{
  "image_size": 20,
  "norm": "layernorm",
  "mlp_ratio": 2,
  "inner_norm": false,
  "positions": "rope",
  "tie_embeddings": false,
  "lr": 0.0029,
  "momentum": 0.85,
  "nesterov": true
}
Rows from block 2, named by matrix and row number. Rows with one number belong to one attention dimension. Each number is 128 + 32 x the weight over the matrix's rms, rounded and kept within 0 to 255. All counts start at 0. Numbers have three digits each.
# q: attention query (model.blocks.2.attn.q.weight, 240x256), inputs 0-255
# k: attention key (model.blocks.2.attn.k.weight, 240x256), inputs 0-255
q.41:108145127091105184166169113156161119139135168128152137124149181129130151119101111184187169088157091127164110101137106115089071169140134130129088103146137129163073141168139127128124132148097116126103080140104054195134096100119105169114176111114181169058071151162134181102042167160106151095125116198151111162101143092023045159100078189084198152088157084082073034122107139125108115201159148116092155166074061131166120105101186134136119110090071162131110130161207129071180124117093121133121138206097146158102162093124117159168037088135102136138106115081061089045152143148131148156098088203100121086151130167156129157135053126111084202135146155087110142193176091115165128096138135177106089104177140211119128125115098146114120144121143127110135120113125149140160111169158102
k.41:110123159177159138160101068138093158091169100192104137139080123134113094019177142117113168159113149132120105194139101123185087047138140060119186135063074191185099153118133136082156135042128135100134144076148089076081102133207131133158085133059117087135093046224115115182130149104102155181113199165080170058149073191165165126133199126142057185119139103062118167120139144137187077130133109152163093170116195135126097094162130164117100112135111105099123132132116096154131147152155116114198148127099115130103113133140078092130101117110149075110110131138121142154142182180152205099196127143144150118045105105095151110102100126136125090060147136110140137117139158158079115131102091129148094133145123184165112122119136151142133142146117096175126115131148121148150196231108163
q.42:087139103076045094114085078233178164129130160134135204143132085156079103160129112106097150100182104107146110141132106162103117122105139151091154083110091140159102174194128124091169139119132148104091076137183108212169151142127149093110157097113117085080121130119077145140107107130130161120132114116202173091111082146162147118154124139144065119138123092117172174158105214117204073165109156060119088112155118097144123146151147219137110158132119165129127150108174123114142129113160124122104137139109112120163058140179117100065122160099125128123139045130110118137181078149210130136090166119179151147107192135124200130136132096112097163139142090160157109144146087078168175133149092180143077082151217157160196085135082177159119124157061135138119059114118135128158137133153060
k.42:177140115104108147132113136089101119172082151150121132089139102151121078120156166155104180127108184136112134142152121097154109092159131103148105200174093091132149142109112148165137167196134119126125166172111118158095095082123182128087154140150099178078164073151088113205097125084150100127089151154093099154113096141134097128099126134186106077093098067036083135153082156117214164063144091199147090160110146081127095116159117165132119138112164114116072175050053105177201084157035146186132120082128137117107120127096126212129164060140130164108113155126137107127073164100157115099150166143132132151119115116137085160052127184137137100111134117066071097125203104145194122170136132079093165140120123072081144148170123120187074159096146166097202173170099161126078121120178109
q.43:098107087211173054153152086116170108101127082085122180192181089127120077110171176092094102142125125107145098120119127137163176124104104097147091159090066158072158138085172104130142113186164127124176096072157100170100103043150116097149067145117151127125105112080219096071099184131102214158096165093150155143130092106073156165088105077060141153125138172109118095129098128173168125095119108148227125144115117121159133102138097151126115123120082116173082110141106148136156077138135135132141130198049146087101127137210165130111074178106133181145117123132074136162122189174153129141129124139138079123069145140113086173103106158144145085166145130117133156100159208150127145158105090094173083107178091100104112141165132105135163148099104156135152044123154135085130162139088110
k.43:100101115110204167097098216149141121141159120172116080159082154124073171144155099207091119164125156115148103082177133170176135118167220106106115124085065117116080091175043102099165157160136170061158171170148158156114151098158065180171121216087169162103184118108126147128132078118127153128134137123097068146129130091148133200136085107114137173140129132143146120144078083151158153115134040065088185054136056121179125124085125133136126099102159116138158085133145163140118104104193142159146065128130131160094140102140170110113114105116160091060121207138165115153178115181129113137127157078177092153141129144081104084089236140068162135132170146130066100066082085156152218147084153093155122126122156188149165053165141156073026148150108101121168117147090159148164144131174113
q.44:133100070140174112154147081160085114113157094100165133111100164098166154076142166155113133143124101086128182147149100116146167223132142143161131164160102114104132066146170088126080125133153133148113126147162091105121118182144167125140142119160105124105155110109147158158116097175143131118133089153122119143127125123137071116124150135122190121155169129176117114143084113111159094207215106071168150156112165102124125066142127084149145174097090101131126161137125144132136194151174123113092058112160137112132208188052104115129164142099136169146118153073149158129092194100107143136100110147154175146164096099145126086131166085109124116131155143106082160181167096075119091060166177123101108109119138135154142114059113073116204140093099124109106123155178055127067082148143094
k.44:162145096112149101110163120078115184147097136153088143081127099104135152090124142205141117164161159164162151100126120172175122185143145109135137110088169055154158064159128135140098137127131113168096112093080148088132184215146125101070094114141147101124133183062144160115148138090094161121188117077102190064124088088110134110139161059064130105123086124111087156120127129105151102102095139107169158128116158123100145130066089118110097135112160078117170109074131089135094171114160128162076200143150146109122163121186079132118110157115110139023132115127159074096141118113139098052060150124177103132066141144094153157195130142171148094134088192129060148105130181146136187137178097148136078141093128110104150135163148152108143088140118172149077132085170148131080160164102182
q.45:116155168115111083160065188076125202117159133079135139083118137139147057059138099076143099108111142139169099113106181148137108116132187123165129071130158120080118084152118190143090086203141118138140130128173185135119162115094075167207145123102096154123187090077109108162097157041142107122169141118147128188153120099128107146168192115131141091124102162129145145189156118138136081188163132144137114147155142182099069150088248107111152165091129153053216179139169168042100049136148184151072140123094107137156161145056132100142220140157197121147104153145130120127083151100127075090117169102095143132148106150137157108131100140098099179098086155048149190183177135142135093156124092113152161102143096089095120118095095156098147090125123139148114070035117143140098086128140126
k.45:141079150157114104124066161170094163141103143179194179209108169137162149191108118107100143084153139103143075155106182089083111122117180188145092179134086180147170144158119164139133087098166086109178165189140060098113067190165072095156168099126089098102112132172182133093142111194152105127173115090108098154189068177113144136074147067092098107101158114160106165129149115125171165068150165164165129115153164076176164152155138103119114149110077080143080121175173105145139100137128154069139099127147130065145109126119186104156127165177108117101148165143154110170200079086134171105094122109122173137129069124158078149143087125129125118145188125085121110137082080138112152158121152173070088126179099151077131126102006067123158122179112121146160080128071178074165134120104152
q.46:148144176103158178160124138088130152101131105146129091118144155161144118109104129114097140078088132069149175126089128123104126180167109124166173105082118078140140151081121186086081190146100141120113128114109108147128102157124095138116138114104121159144129152195160170088121113086176116151123125094131143088116171127209134148127176170135111133174072124091089135165084139167102141096124130093084111079169146189056128185090164145113108127111092175057120081059225106108113129089128135088088151099129110103193098178135130123120064134127095112126157116128095108180093113065158100149131168108091129112112186107155168156148136067079131091126161098156076148134113175174130178120087110109134192197096092154164197158156124122147139148151154093168110132185121145100133081172091128
k.46:118183139126131144165148164100146126153157107141124120130119076171116119138179165122104143222089152116162143105140139082041152121101094125127148116152092095105124122132075154148130142133101178153158170135211135165176078117105171108107125128097100136130077112139107109137077150126133113152146125099144123108144165101175162079193122104156177208133121148095099151131100190108151126092156148184135098152149047186107081146213133126083101105104159182159210094112120155108124147090080099081145101134081138068102110076116146142119104159136116120187141131109096176105106122113087066116054120192100154119158107079188164105088107121097124130098192101142146137149095122141147142104169096187212082109142134123134118191210126149061110164141145131120115134148142135148128075187132167
q.47:145095152150185125189153153156157103126130173125157156108152136140066165124104173194127127085067133155102130144079111094134062123091113195157160090158087090095113069156093174148132043130143101075135073109158158178157129087137196192140185092141051070111117081179087092146117113151108127150152087176115065203144140055129152145102136130146100135130126086158138097119131101116104103080185104160110137136091124175126148128142069090104127149137182137011199134157112213120160080151121075097080120134165169094087126183065146148124176186113150113181122140176108126109108097156100115105111068097198181120167187114073148161161125148128105109128116185165117143106111099124089164116153113078156165167123160146111091079128142191117076160141151129166089136149070150140140126135097129
k.47:166140173125167112074082163118143126094097129101119185155116166100198059144160156146131176119099109120158157167108146086135192127116101147140142188105107072134104176140060180150110154145093169083163167120128067098086129102183133157138101120196154100182117140142129144089099135116158113148182104132171172127216146123077187133160108171143106192145063167110117100153153175143140111177121189089075167137090143125115143147139136104101106094117107150119131130091138151180181115151165101157131141160102129108082132202174134069141052145115144066160169122079145171123171083193169149108039138144121118143084131161162153081083126106186121141132130057135184101169148124145156151129074100091124122053125071123134138164052194158167063135090158131085151126162123136151129183154135102
q.48:113129198121173141126154167112147160173166140153136172159114176137140155138151090154154137101060147095075155147103089118174124095077137168108129181134128085153152119170171167176192095125109117151125096155166149124116181120154061125118175106153152123146102016141107216063113101111115127171067173075104088084158166137205113096125140090168106159125157136088161134141094093119133137089126171090081162109058098125149143134136155131118146173143150124093146060153153112181110121071143107130182123109145084138128143128153072113125129189150061098111151117127185099079163109110138151089171116151088132120124116085137139096122127110208123133031117111151128116178117108064101144075144129123144155109113089091145084133218094107161106135106111139106138129149072134140070100129131114
k.48:120131098124099138086129113131096161075145159149115136173105120125137191139147135159085139143123090143169108205142145133127126118171144087117068140152134130122105091112129133127143098131114086140125122162111062108142126177104182136133073089145141151126116100121140059112083114133153109138096089149078149154101101142125135130143156114065093125104096102157115115127171105146158111152100148168118133125146163128115104111148090156109156107131165141175133108100132135102119083176179093136118127120096111084119110134147147115087105125105123157066129098116156144118137101125152078151150139138188141160089164121129127130141120129053129121124145171118136153110164179131150158140184117138118187127140159201119125136124154105077109121166122138137103152095162163125147152122107157
q.49:131132087098158111114145150122073127108111132096113148135140079120114126160137119142087157037114141161079135113098161082146173171128144107160155103144146123138122152116082100119122102066201117090118138101164151106129116170146125082176102079152170122121126128122097187133169129099164163139067157128101121138136228102129195169142122168152186112136158121143117124104108110171148140190082135100144190125156115104098057111153089103129089119142139141132150132121114123153094088137130171118127114118118087122119136142153090108116099184077109096093138065136131112114133085165115101114161155142103120144141090141097117120111127149111144087167137142111101131080160147142075181121124188098154135089136172129109136108179174139114192086110115104171154167167159146105113073191102133
k.49:119048154090129128051129120129045125105163156166114141140099151164179126170103121125143102116130092075155125152106140173132075137168141091074097155111091098201155115105113127164076135106128127141109112164120149105111119146149092156109133102101061143165146171178042089174114158157159101190125094196096124131170103094122138114160129127134110156104085110105122104112126134203090165110150113140119064153073127132160126165136063131099072069102094122162075135148064160134161115141153120152054132151097113117103138177115138114124122100152122131111113157079130138153105132173099164154138103154153168142113111115103188093101175152127112156112149150163119107188086065135212105083135166151155077158075094126121091136041134093116136136111145122085144090101065037142100127074158175
q.50:061184118151076112113116122098111103171091175113073129132112133103144119146101167146064105118142110152116132080159095150133100120113142087118146092087113117172157093135128097180186165143103117152065125134160179138179147119120144094149095133123116119124147137136160139114109147089092136088075102165154109142149104124101107135141158119096096063112188149096126107117118107120103145163150085107101106167125129152127158114064161125095083118111140175153166116104105151143093122128052102174139125122094125168131108116128129132109143081108168148159099165135149149157132107179084163144115173103091110146144147117072150146089121096139149086120179141097131160125128095100136123170124121115180156140121142083125155198108124142125107048153161098185182121126133155154126150140127138
k.50:082164121137146105108159135152150166118109148117156112064148130104136096105096114127078152104156153180118113124131170067127196090134165113134129106099128056092148157088130152076147162114062148128130095088175153132124139091069170113196114105120150119140203154132098159105125125182148096164152153115165149104104084151158153114130139154141123140159128110088126117154180075129082103183145171124128173157147113159170114102146085140114108126140109146121091166080153100169036104134172098184088122128127107109144108119091133154153090086151129071117173145153183117119099139172109088144103119142132139117160138112150090091145182173064132135137115119126143129134080127111094124119169141136056115163124119120074079134116099102147152099134107106113132130107156120125130128114141150
q.51:154134125102119113134120133142149116147141138130119111085078092157117192078146109146161141143136135139107115152131137149178098098121166145136143095110157166115099132126130180155112126083136146191145139120096147100134114173152165105096167078093117154136135131161148178112083138096134110125128092150128120136135191111122142170136086139128145189173149115178156164128171144090091088103104165136168101154165137116135089133160145149085167123150143053177160157130089093116138126121102132142116147132128058131142124148116089124095162125187084130120125124139109138151122175166160147102087124130122126094147092145114114105163107139111099121094133162192135091171065117106108199079100141123121198124114089155173141078125111125140158123158127133125134099160129127147133090114147134
k.51:164149137115182161112163118135107092135131115144083087095132144190100090143119181121133116129181159166162075078149130136120110133132141105112163127145125105172126137117175196112152105141115158145171083087188091162148087152132145134144155128133076140117175097156084113122099097092133151135060207154123119161169128144115151136148121171191094138136120087097140137110118150082118139129128029103123139139070147115185140160088104109111140154153139072152143136184140068143068087160112167094115103137114163082173172118107117112103128143120168117152160147104182109085063112099136041115120149168087119183129122173149128162135189073130054157076118114101128099184119129130089112145110132123113136126092096107115085138130166121128141074185101140125121166183121133136152127131131159
q.52:114125059066162147157114115098139143096114200157126109157103125117110141061162133128098113080140132154085095093147117096173123107171074121146137113160139109137150205106116150090113112100152125167115146153104142141120099107108138143125128130098109142125146141145084112128139139171120045146169136141114159136118157198091148118147142110118120090122146136169119102094124058160154102031156083146112122114147150093131138139085153143156131096142104119155164129131138203193116146117195150104175168105105159104175184116114120176148144100089099147129085126149101112075131157133149156131128142127098126117218156116065161109129147159156164121129080115142158125125108185131128139143110166117128154159148126135079103047071079146143149138127137095133153096080145096134145094141132163
k.52:141111180107083132131166119127103147131156117172143160125113126085109119120141122095118160098126088108081173173130134106127093170141135112109126108109165159144049100145165104137077164112103118094135092127146122174120120157129129084160116176123107131079116140105135150145089065098106161148111155151129087099112065163168082091151153212091173142107164145106140150180086158170204126110126148155130118081158143098136171075062126122165158099132164131105173112120167154094156069121111132163102094177160131101162128116129198126117123133131079096168174115130135169203170167100108153148128198111096135148106094051108076143086054125187143134096146109083079162171124101110132141158109124154108123151160079110107127119090143117139138159144164163099108114124147113157099186120196127
q.53:144101085161145151163161168108184122137171090146126160120116098137106097139146136157122149095159093126126096170144123152111151137189136144117161127127146087156121107159133111130077134116111170138146139191104127154197119098110165075122138117187122116127126150150147093090140140119131165143157092159073098132149081142112116110136146178127133090122117160083164124100154124058119126107048052154153218176169117103116138090110120128168116136119105091141157100136110134120086074126105150148142105136100092162123121163128103111099147112110171154167091117159127132172115176137095074122138101120077143130114147094172134179139148151132129120123174148124160162080095131117146098161167131153084156174167169100136112151087093128136139127146127156108118125157144129154128122149176150
k.53:154177169107139135147130139097190133118143121088064110127110131151199081140137104150120140140167060155171102115121107139182145182106082073103166096159148139154111172137148183101120120104163148122175167129107157154133102105171127100183110154149164154211066124122135087144172097118138107152147128146119102117097158136162132090110132124081070125147043158088131146117141103141181149105147125140193145130115103120130138177090165096157109151157128145176094162122164130126154148137117121115085090135143121122071174127104178135104136181135117152130099107166165128166132044104146126163131143158145145154143108130145087132116128083155154148155096161125158126126100144163131135086099131134147102135093151086104142066089076127135115186171098109172144062136165141138071088082123071
q.54:124125131146135139062137117152106129112143126158129113140156106120127127161124112159102140154149148148101133142123094166105103156162116159127141145148109109152107147192165159171129155141108170131104076158129117146104104139127148102092092153210206158086092141112129140089118190103120154050095119151091152065125087145095147126131134109156129161099142168158117133131124130094100080141148116124152111111167178188168170145111135096169108102122129190149097134117139093125117160104148133111162105131150125190053081124116064119105089182151135132088187171164183206170163125091162084100108134144147183069081134187117129091106123173055143137133159186083145075145138111033142141169172118158068134110095100141173120205067207137097162155163129121104085134126118078076150114130102161
k.54:144138108138152158109096123173128142138150153131125161128110163149109102092170115061119094125132116169168130106100160105102112101197070164122090109125147132155071107128126116138151116141164158096128114188084133126082132111191122139100146210168091077047119139104178107079126138165118170087141155156150062116161117099141088113090151138157072122172186089146118182082153124145060027115158097148148111074149140155150173088140173108084081183113140181125140052087121207140131123157120133160109193152126156117117136149144148151171170122140147167152129129162124128104138103122079089137159131156142170088159090114064138120135120191134160140108210162179079145175157188126137149093098107165109162135152136141177163040119190054115121139132145179143174119074132134122093151128104115
q.55:149143192087094111159130109159130130145116105140131082122233146152151111143170159096070198183158130132097163165080092113154079117162116156127096085120126049163077148140178121124159142131172088080179170154119098071113108115124092160135147162084211081169126168120105111127180166133089116082096130096165133162138082111104121067083104148099164080125156142105068144133080123134059103100146081182130118162141099117127135118155031130096132124132121161134049109186142144058155161098114162120135169118113114160117188086146072108114150074047175159130109123143078151114107117130156170140154157119156111075091115145145141127186150095137152135096093119068119163174080168126178132149134130132159094107119113195076137118121084130129145209088122131175116117070151093118157146225150112
k.55:125109114091116173154112144121165184138061117123080103116072148184149119106113117112179113162087067072134114088133117116059111099089104172181143057135111129137180082135185116130081155139087099034142145155100112103106106172193063129141118131158112104173107118148104121163144095116107106106122145141167132136061085048157144123106148118109156113075106066126167134178060100150181103126113161060112129094137100138160142145126106100125154086131147088120138196139175109125073115130167105086073065138145191070144131076117147149097106100131181095101168138101104145171167097107192114140089160122099102145102140146097077068151123136140118120142128227124155139109150146150131113134136153110149166089144138132144173087132162143116119050139134120205108104110125134155140127143186160
q.56:081134153164143122089155088134174098105148052109117098148148113139134095076124183066132154161194072117053180128135129139146156131149180146138115140152167147112155110112095139108117176164104176139111151149207126132173179159105100156182155115145116111087157120128095117180096108123109152081132176191129101114125129073148136056056137132125152100162163098105151167080150104121114168095149115089096138146113154149113035117138110126100131129100153128143082116143134164085079171082102050178094118170121150179138100153118082129167157151140101137131120152100095144175143112106112147190105108095101126190162155131153102153140093145105148127095138135044116117115204164196151064145117111120164123170119186118161146148118138096191148140104096134172159090118143113186130115113136173
k.56:130184078144161099084187118125209159135080123041159090166125128037154107131122189138156103095192136181144149157149179112169136139133165147062147144108110115131138153134100126088177156117081100120110184134095139126122097137091078146183173116135157131106139119166121136124163150052084107145120099139099160142078116118132084131133127137110098125110149175167155118100132135146079124076122142091116088176103140108088105126103168161117063210098104126141105116098135191081131090144141173110090162083180072100171090139091105104080124141090090130095158108153126143097113114099108160111169085114181154123154135091096206126127132081210127163162131073141115145121146113173075147111067095123128124225134138071111124123090114111138180178114122188131098119139090088083125146114109108
q.57:098181091156100172137112142094154136118073154108109115105117126156152089120150107098181136189167143146144140163131120104160164178158158086148110133171144131141144123125147113132078151095117088164136078147106144145152129114133133092079100100083185077178137133097128156155115133100113091129133058100136148120128138090076179127096124141138097105125142185093115132118166118099080117162102095108088107104119108150136130140140145145153152079112164168155149143114127178083131120139149134130074146169159144136130102129076091129071102212150144126043105154102137096090102150097102136162142177130108061130123115126104084171162172154096103084118107075130104123097140153068104090121083175116169104155102045154165177161157162122091113126136129151097191134151121109143156113156097121
k.57:091110147107107090129154127151059154173167115130108087107141132068093097148140096131201131146145093086118150125127109133110196122136140160131128197071113092100167142156158180125086167166137118116136182066117110162143124155109184163111132099142172163195116152105248179128164071155117066122138115118182133122093101114133083123134152160042061097146134129169110083124153137172103105176157122147147097127114142137119132148099123152076134139106110068130121115115134146133129135114152125097136074085125103178126067118104111203135129106126128140041056114124093130132088109113176175119122143074120124233129120123153149169178091100128072060156121171149139172153164113097157079087107158112185182098185116149130206153155149109100102124068191149104094128123116159154124149171127090
q.58:104134199148091127077134101091142131137143155137101183117170143125117182091098144125162190147125105092107196122127146183053103082111151134139145104160202105085183101124158171038170141149140078118106141138129165091155060113097146072095106144050091145174180125107190128110096153118153137209145103118079127125124127089148132140094157123098143075164124128176135131144103124120155107117124123079143101135049160121180096083126169141143157114127133170117149154101113185166155118128101091159086132140141169111142210102107132151108116094080133126136129089128169095147145159140157081083114124178109121188159207112170093141186116118145161190092129115150104167076105099093157138117149183117065167112068128121165143173158116129125092188123107142121119138169086105122159093085104164
k.58:141150126184139105120100081078109054154146181154167153158134181064145146102201108151169201096192143180093134142129159157083105159103127104161127137159135140095124115154106149100105137090234176094119082093053134149092068119107107159102167085160135071162124120057149167136029147113051148163152075144142103108158082088174100088180100143186119173160116148169096143078127062115093096168127175126151075108104121114112186113133096148152158124084096173074134123151152113062094132172112172109102160106162168117085117147152189159189098193065164139123092142138152158108130105111179188124127160092102132118163098100092093175181110133133165153122104080169090131101083090097204150135114085166143071165139093105137112159170125153115099176183170120112208135128167128121073184064153129
q.59:172093132160114124104172127176108091126110128128077141099053176142116120148186121107125100066126109126156137154106187135144133072114078136143145177137143113088178096122174159133172147159110163083123143170120097149087086081106023150123071147119081078122158148128132116070138122158162090192180140106142096149216079119114149068128194195081147074171093080116138087136108144150146107174077133141196132103125126145077114141131155152092092126116147114152155146133073123156112031104130152097142133180085129142157175127159143179142164167101136142119128141105071066095122110066157136111124124123162095123073166062161081145146100137154157121136149191138119126164124190138128137133116124161101159126114139110178128148165088139118060116126138188140204150114128104135145166090150117
k.59:028178119147158161081158127161093118098121100182087082117136120163085163158089042138134163113108156169094140140094100084116146061162152048140126137139134104082125123090108136137200106091055158111119086111173179101113144129150151096122181134103137123132106128185161152070112159105146083167135118139092226150101105129129146123136150129137113072168118172089114108109102088119145099159124144164160185116157132187127129138147144113128133121121104098109115095145151119128150107110105128167161148083167171171098130117121158195104147153116139103047105133120149143120075149073154103129110175154144171142153158117144121108083180090090067135090162147156135102108074161035073153131102159096132146134135135072107144121172162181094094130170072107046111177100126108089114107092140099
q.60:123166156168119034055139130139157169128139117113171170123131104142110148148171103155105114095076080142121196114104104143076130116097131143090116136137153126127168107146110126170056162140075134118105094131135152148171162104114095090078150144079123178165123099164145148141089156093089050060098083144132126110175201188115141088156134121120131176124114112210084112133151161112180103104151096090106141131136171160097177129113116165134139155163148117114097104069086205096122063146130062132142141110123149116143089063099134142146083143114120147137123095106161135093170131154145150083141099105132168094121196172122180121150165177106062189111108114090213128181072097168099137145144081172128145084109140164142157173120139088115107171148176132141137096178119084042133168125104167
k.60:175133167116155113105177141079085077114143193152147155125069182172203109157117116146140135101109091107118142148081117152123076155117137142098130146157142099140094106130110114127150166094124153063148116126138105058143145053112086173168134175142093136095127163131081143101157181126087113118098186126096122173157136171128139195162121129206129143102123138131064136172153119088216133092133065150161082146150141095121156125144164143109134175151211134117132110123120142145100131093113144111141065163120114169140140128158117060118094092153092132106139104125099132092138081099086187096150084165126080085114135188110116090155091128085186127140107120116140162086047076115149138121126104145170106138173167110100171155168172137177081125152122114069191090122131139135144157131061124
q.61:077146096127172176175106109152087144124104154139127117122121091087080107150119108140136099197092171131129193168174172175108138161160170090141134121206115167113109053156127155111116150146153149156180149128121155148090112117154076137165171164143130170106097155116071165144172101104095108120113113136118129122057112120185123131130086151119155176111091213153092075133084151093089108134101137150052100123126142166122091079217127114093095120090119109093154149139087113104161118145129134099175111152127142125102149111146170129144121122144066094152164164127109152161110147151180118143144172145111181137083100120047181100112117093143149082184106064115138076144125105097112124141063128128165149186182160131158115157153140106118131108072107158086104126143156110121116151116134131
k.61:136105185122122161103142078103103090141124180107159109045119094158103148130099144081197084148151135078134141149119070154116100160078071176069075118129147158109124135204109187093128088140146117142093109164077099087139118139148166099145187122126107122064095168107095115155130120080099116121112150187098159141185147141066165204139092198103082128140098105109126093165153079130168150114078114121148132114134090132124118104100141102092108146123187083138104165165094142062171164174116127176107171142145078090104063171175150054105143113124122147116168086053059110144112155160090057146086176125119101098080136139125133181075117132133167163120146101104145051099126182134110135116099221186121107165112206074129081129097112177169176163142144151143163079118086130111087118137182146
q.62:114167057163151167157140067106168121099085162159107165067111106093123161123069077088178125162113153157116164137088136149136091191166175098094147070142069162171102156167159131144094135129157108138149138074112135142119127140152115129188090113116098139119124130171147120112180111095128169155087096115125157143161087056173106157131115063142163129115143121118154097163132157131140106117151148132200114177185175164137169169052141080131098166137104119131044130162136107120167128098138106125085136100117092085104130109125165142104106136091162160110098181207158130128112161142113173121173110129140145150080089132125115074088130169076092165155098137088159166130175099149130131180130103068209103144143185146081201187158163177151178026140146109154102133081091137102087121149141114
k.62:100122114148112137121125088076155086149145172209097092111094165108160127088117116129218190109098054084157163141120174150128167141128082148148123130104108189172134175110102146161084128090106127179098143146082165075138097132145160148171067140122153091105140119083151196118116108092155169129078145149135117110075090129103125092122119069115173129131200101096079070103205150097161160085174151055113130128126141133101127173061140082105129163149147114129086143008148115108086154142172169140163137148137112134103114139103135099145166127164186126079135094133151192119117198155064144156120085177152084114130177104133066127127168125162154153124107133134073141116090119156080155132173067104144114065122158119185079177055108134123114105172093138166160144122146109108179101103132123
q.63:143084128154087137128129075148109076122108130103110087168142144107112136104138117127071136200179152168125078191159141096091123138128154101143106126110082099106086039167163134095156056094123130128143130096126085130122117121145114154139132094090068062132129128109153154129132138149162113102107171142173128144170154131123102076180177125068129194085130048129134115121107164138123162163111195149104094145124122141094125094118147162095127161107106064150083198142150119159199109121129143160131118112083077122138119151104129143135162087129103142137114093086157134137122151069121107159151130159072131129116146093113121095119078139106143117139166168099114131110159126167144161200148138094055162135150107063185140142153082111181128103163104116078117174154124164107095165144144154
k.63:121118081124123159119105133124162156156128140085181138100172111081117179113083099094096097118194093121086121153112173100092124110136092117171202147161101082066136086155084111151129117180090103088087092124114157135131117126163100128119142186127096116125154107151082162115067140087103102176129133130158134111116155141176149069190097149096128125110173127127143128097163118078172159184130122204162161169113098178104053051129118077108138170140155175088025116151116134152184133137144088126087100090108161150103133190122134114158155125182115187205123166118148081124149108162107173119153183047230114151139162120131112105105139084087202069140137150058120141148134104127108156158127141067097073124102119134145122108107133113104138100135052134125146099098147128168097143173109123
q.64:116092223160255131149201128131097119125150193129100210171113126057155111129115158150100151155107105100095113109143135144094158100120168124101119159104114133188101132104160161137118119126063205100114115034182087142087149138137116088106109138137133129213171133071142158171133082159173173140107115096130084095126148156162140125141133186100115129082158131120147092131108120124128186111157163124086150139106129140118100131159168105158102106135147119126109112153173113061175133070158099157119155143143118151134188148134147088134102114074072119135111171163130053130116092136133129082119160127044086116085128138135142109159110166099100163117063136124092149098046139114140104139142113100148134111108096124124138096135145138156106148109142039158184117140111118098138069147112176
k.64:170097122186163134157085152147130118190127101084124172115107147168080156138169111144152153136135084074178079099075053109150128139102114184099037120151070101115079076120094145125132123154165184119107110103184095153133125134152130136126124101109085053086098095127156183146106085107108133120165150142108115132131140080112143176120118103096054164087192069117208152060150209053123159051097136150134147171197180106108127204165080138091088072088077130144124116108195132155147168079126132137132139185106160139088112075102061132154087123189084115149105145149147157198142137169116092126128116143107092137116178178111115107167105062117190103107133136156180101078144152147118090113208147149128113097175150140113135118138109103114143148070065156146069140126156145144191103142140123
q.65:126101111102136116106107126142170147099165140102145081153140185105088107160141128081146072110164152140104130186130092114141122105174083099117138125116105107105133113109069101116106173156111185185152146133119157078125101153138159100197077092102170144120144106105091150095160120149154172092153184126162160203083113119165140159090139142094169123136118168123139144124093118131092132148155197137104122116123121132125078135109149091086050108145158130133190102073096179106108216095087165123117146081102131088142145127124173148191139130129155114143110143133114165183062105218091135120125111088102086120148143128156130135127150098108106173144072101067100136134165086141118195159093091108090142119165151099057115151159096120179159145179117094103044124172050153116102211114134117
k.65:185134084155143136148135113122112092098200105088145100110075130066112146125095116095116111138145183128129087106169102129118094166112165123127126170067126087166124144134152089059161150114068136141117154211122125124166116102147184128113127141145112105120124146139092152166119159108122119128129150186102089200101158140186161111145116124148175146123113120120116145114162097123131174155150118167067155085117125112125072171123123100123098143181164167141154117149103163149157125126083138143112077162093105079101132207119115157090134145096150123176168108139129178190116084111151178150104079115127089113185125088127147118129138019132135150150138142093154104168096125204098081149134131164142118120096158140131124180212152102156144140171147127092115058156183088134085123152138151
q.66:190227150091107130130126133137127088100131137098072141118150212153099103121123124130135134086112058141145131119096118083095124141176088086101105100095107166153086171182104144121120131089120135151121147115140112081110112114090105106119137125143127093159117140153146153089173103150167156120138158137164177092151125137076093136162039076180133152128121137102160175152099133112185089168156147120149115096161118125150076133115110153221089118119154135169146108119121156155122148160101101107100131145187142201131142129113162092106111174156178113141100130102174142108103114076107117171114110149136097125120123120117101104120164179172121114126118105129173150165175078126186103177100103179152154178130115129128083178127067116071135089101146130155101150165149117145166081144080144
k.66:170131120086111137186160141125061172163128072078133118123091127140171132129076114106092072161128094154106174141111188101076113092105127149096122140085164067136132107157085136170114130175136181134175176179133123181163090151209051171077142065162156140136114121129103123121194105123178094177159128073088113104120160117173102147133134120096173181148162168201115170141154113162103078132091126100152114097159174107166121120165145098147130124049072149163125116085172119114120144183118157103071082123175131138094172106145133063119121081084106092187053149120146157146120127091125157145176132061101131115062118111198141093086118160085151155099177163063052221180138118138145126106107121122120120130109110106213102178093190133142069131083139093152155169169122144111108103100127129
q.67:183112139137129122110163060137043125080164102136126165173146166081133123118106176104082135101154116118224118136116114176125099123161080095127143136143111165152118165108136094107110139197149139155044127118118165141154185147153181164117129158106158081114064119124162112119122181105081161169072124123039146135207130157053138153126146093170164103115164153155180104106100119073165094135146131078128167153114157198108122088159110108145102123100192133154097154133160093108154145154108104089143111143105068112129157147111156137087099109129097119127075054168108191125124125190168151122129151188139133146126098041094144156158124155073172143129111185114149132128172111097088134133173137095122157163164137119099147162163062118148128096076141137131101164046094152144080144105137045
k.67:158142181155149145163130125115174112136143121143185150135127105092115167159109068084110147112096167124154181120099140113154134136102139128142157165063178173113131099092117186164075046151173176174163169084067155137083111190180149096137116113147200135072148084104130133114154125090112170087102132112087168112162151094165110143103100137082162099152130146091092165101153181073051149120116128118155090138125122155150112144114122098167132165055168149131093124074145197172121054127094134113114144130148085158172095088095073125118132141039127148135136062154166204134124146088155114101122111125111118185106099114145128095121112158150111152156109180142097083137183067082067123146166162155119145061050128147105140099124101098085171170107127122129140116088145133118096173157103152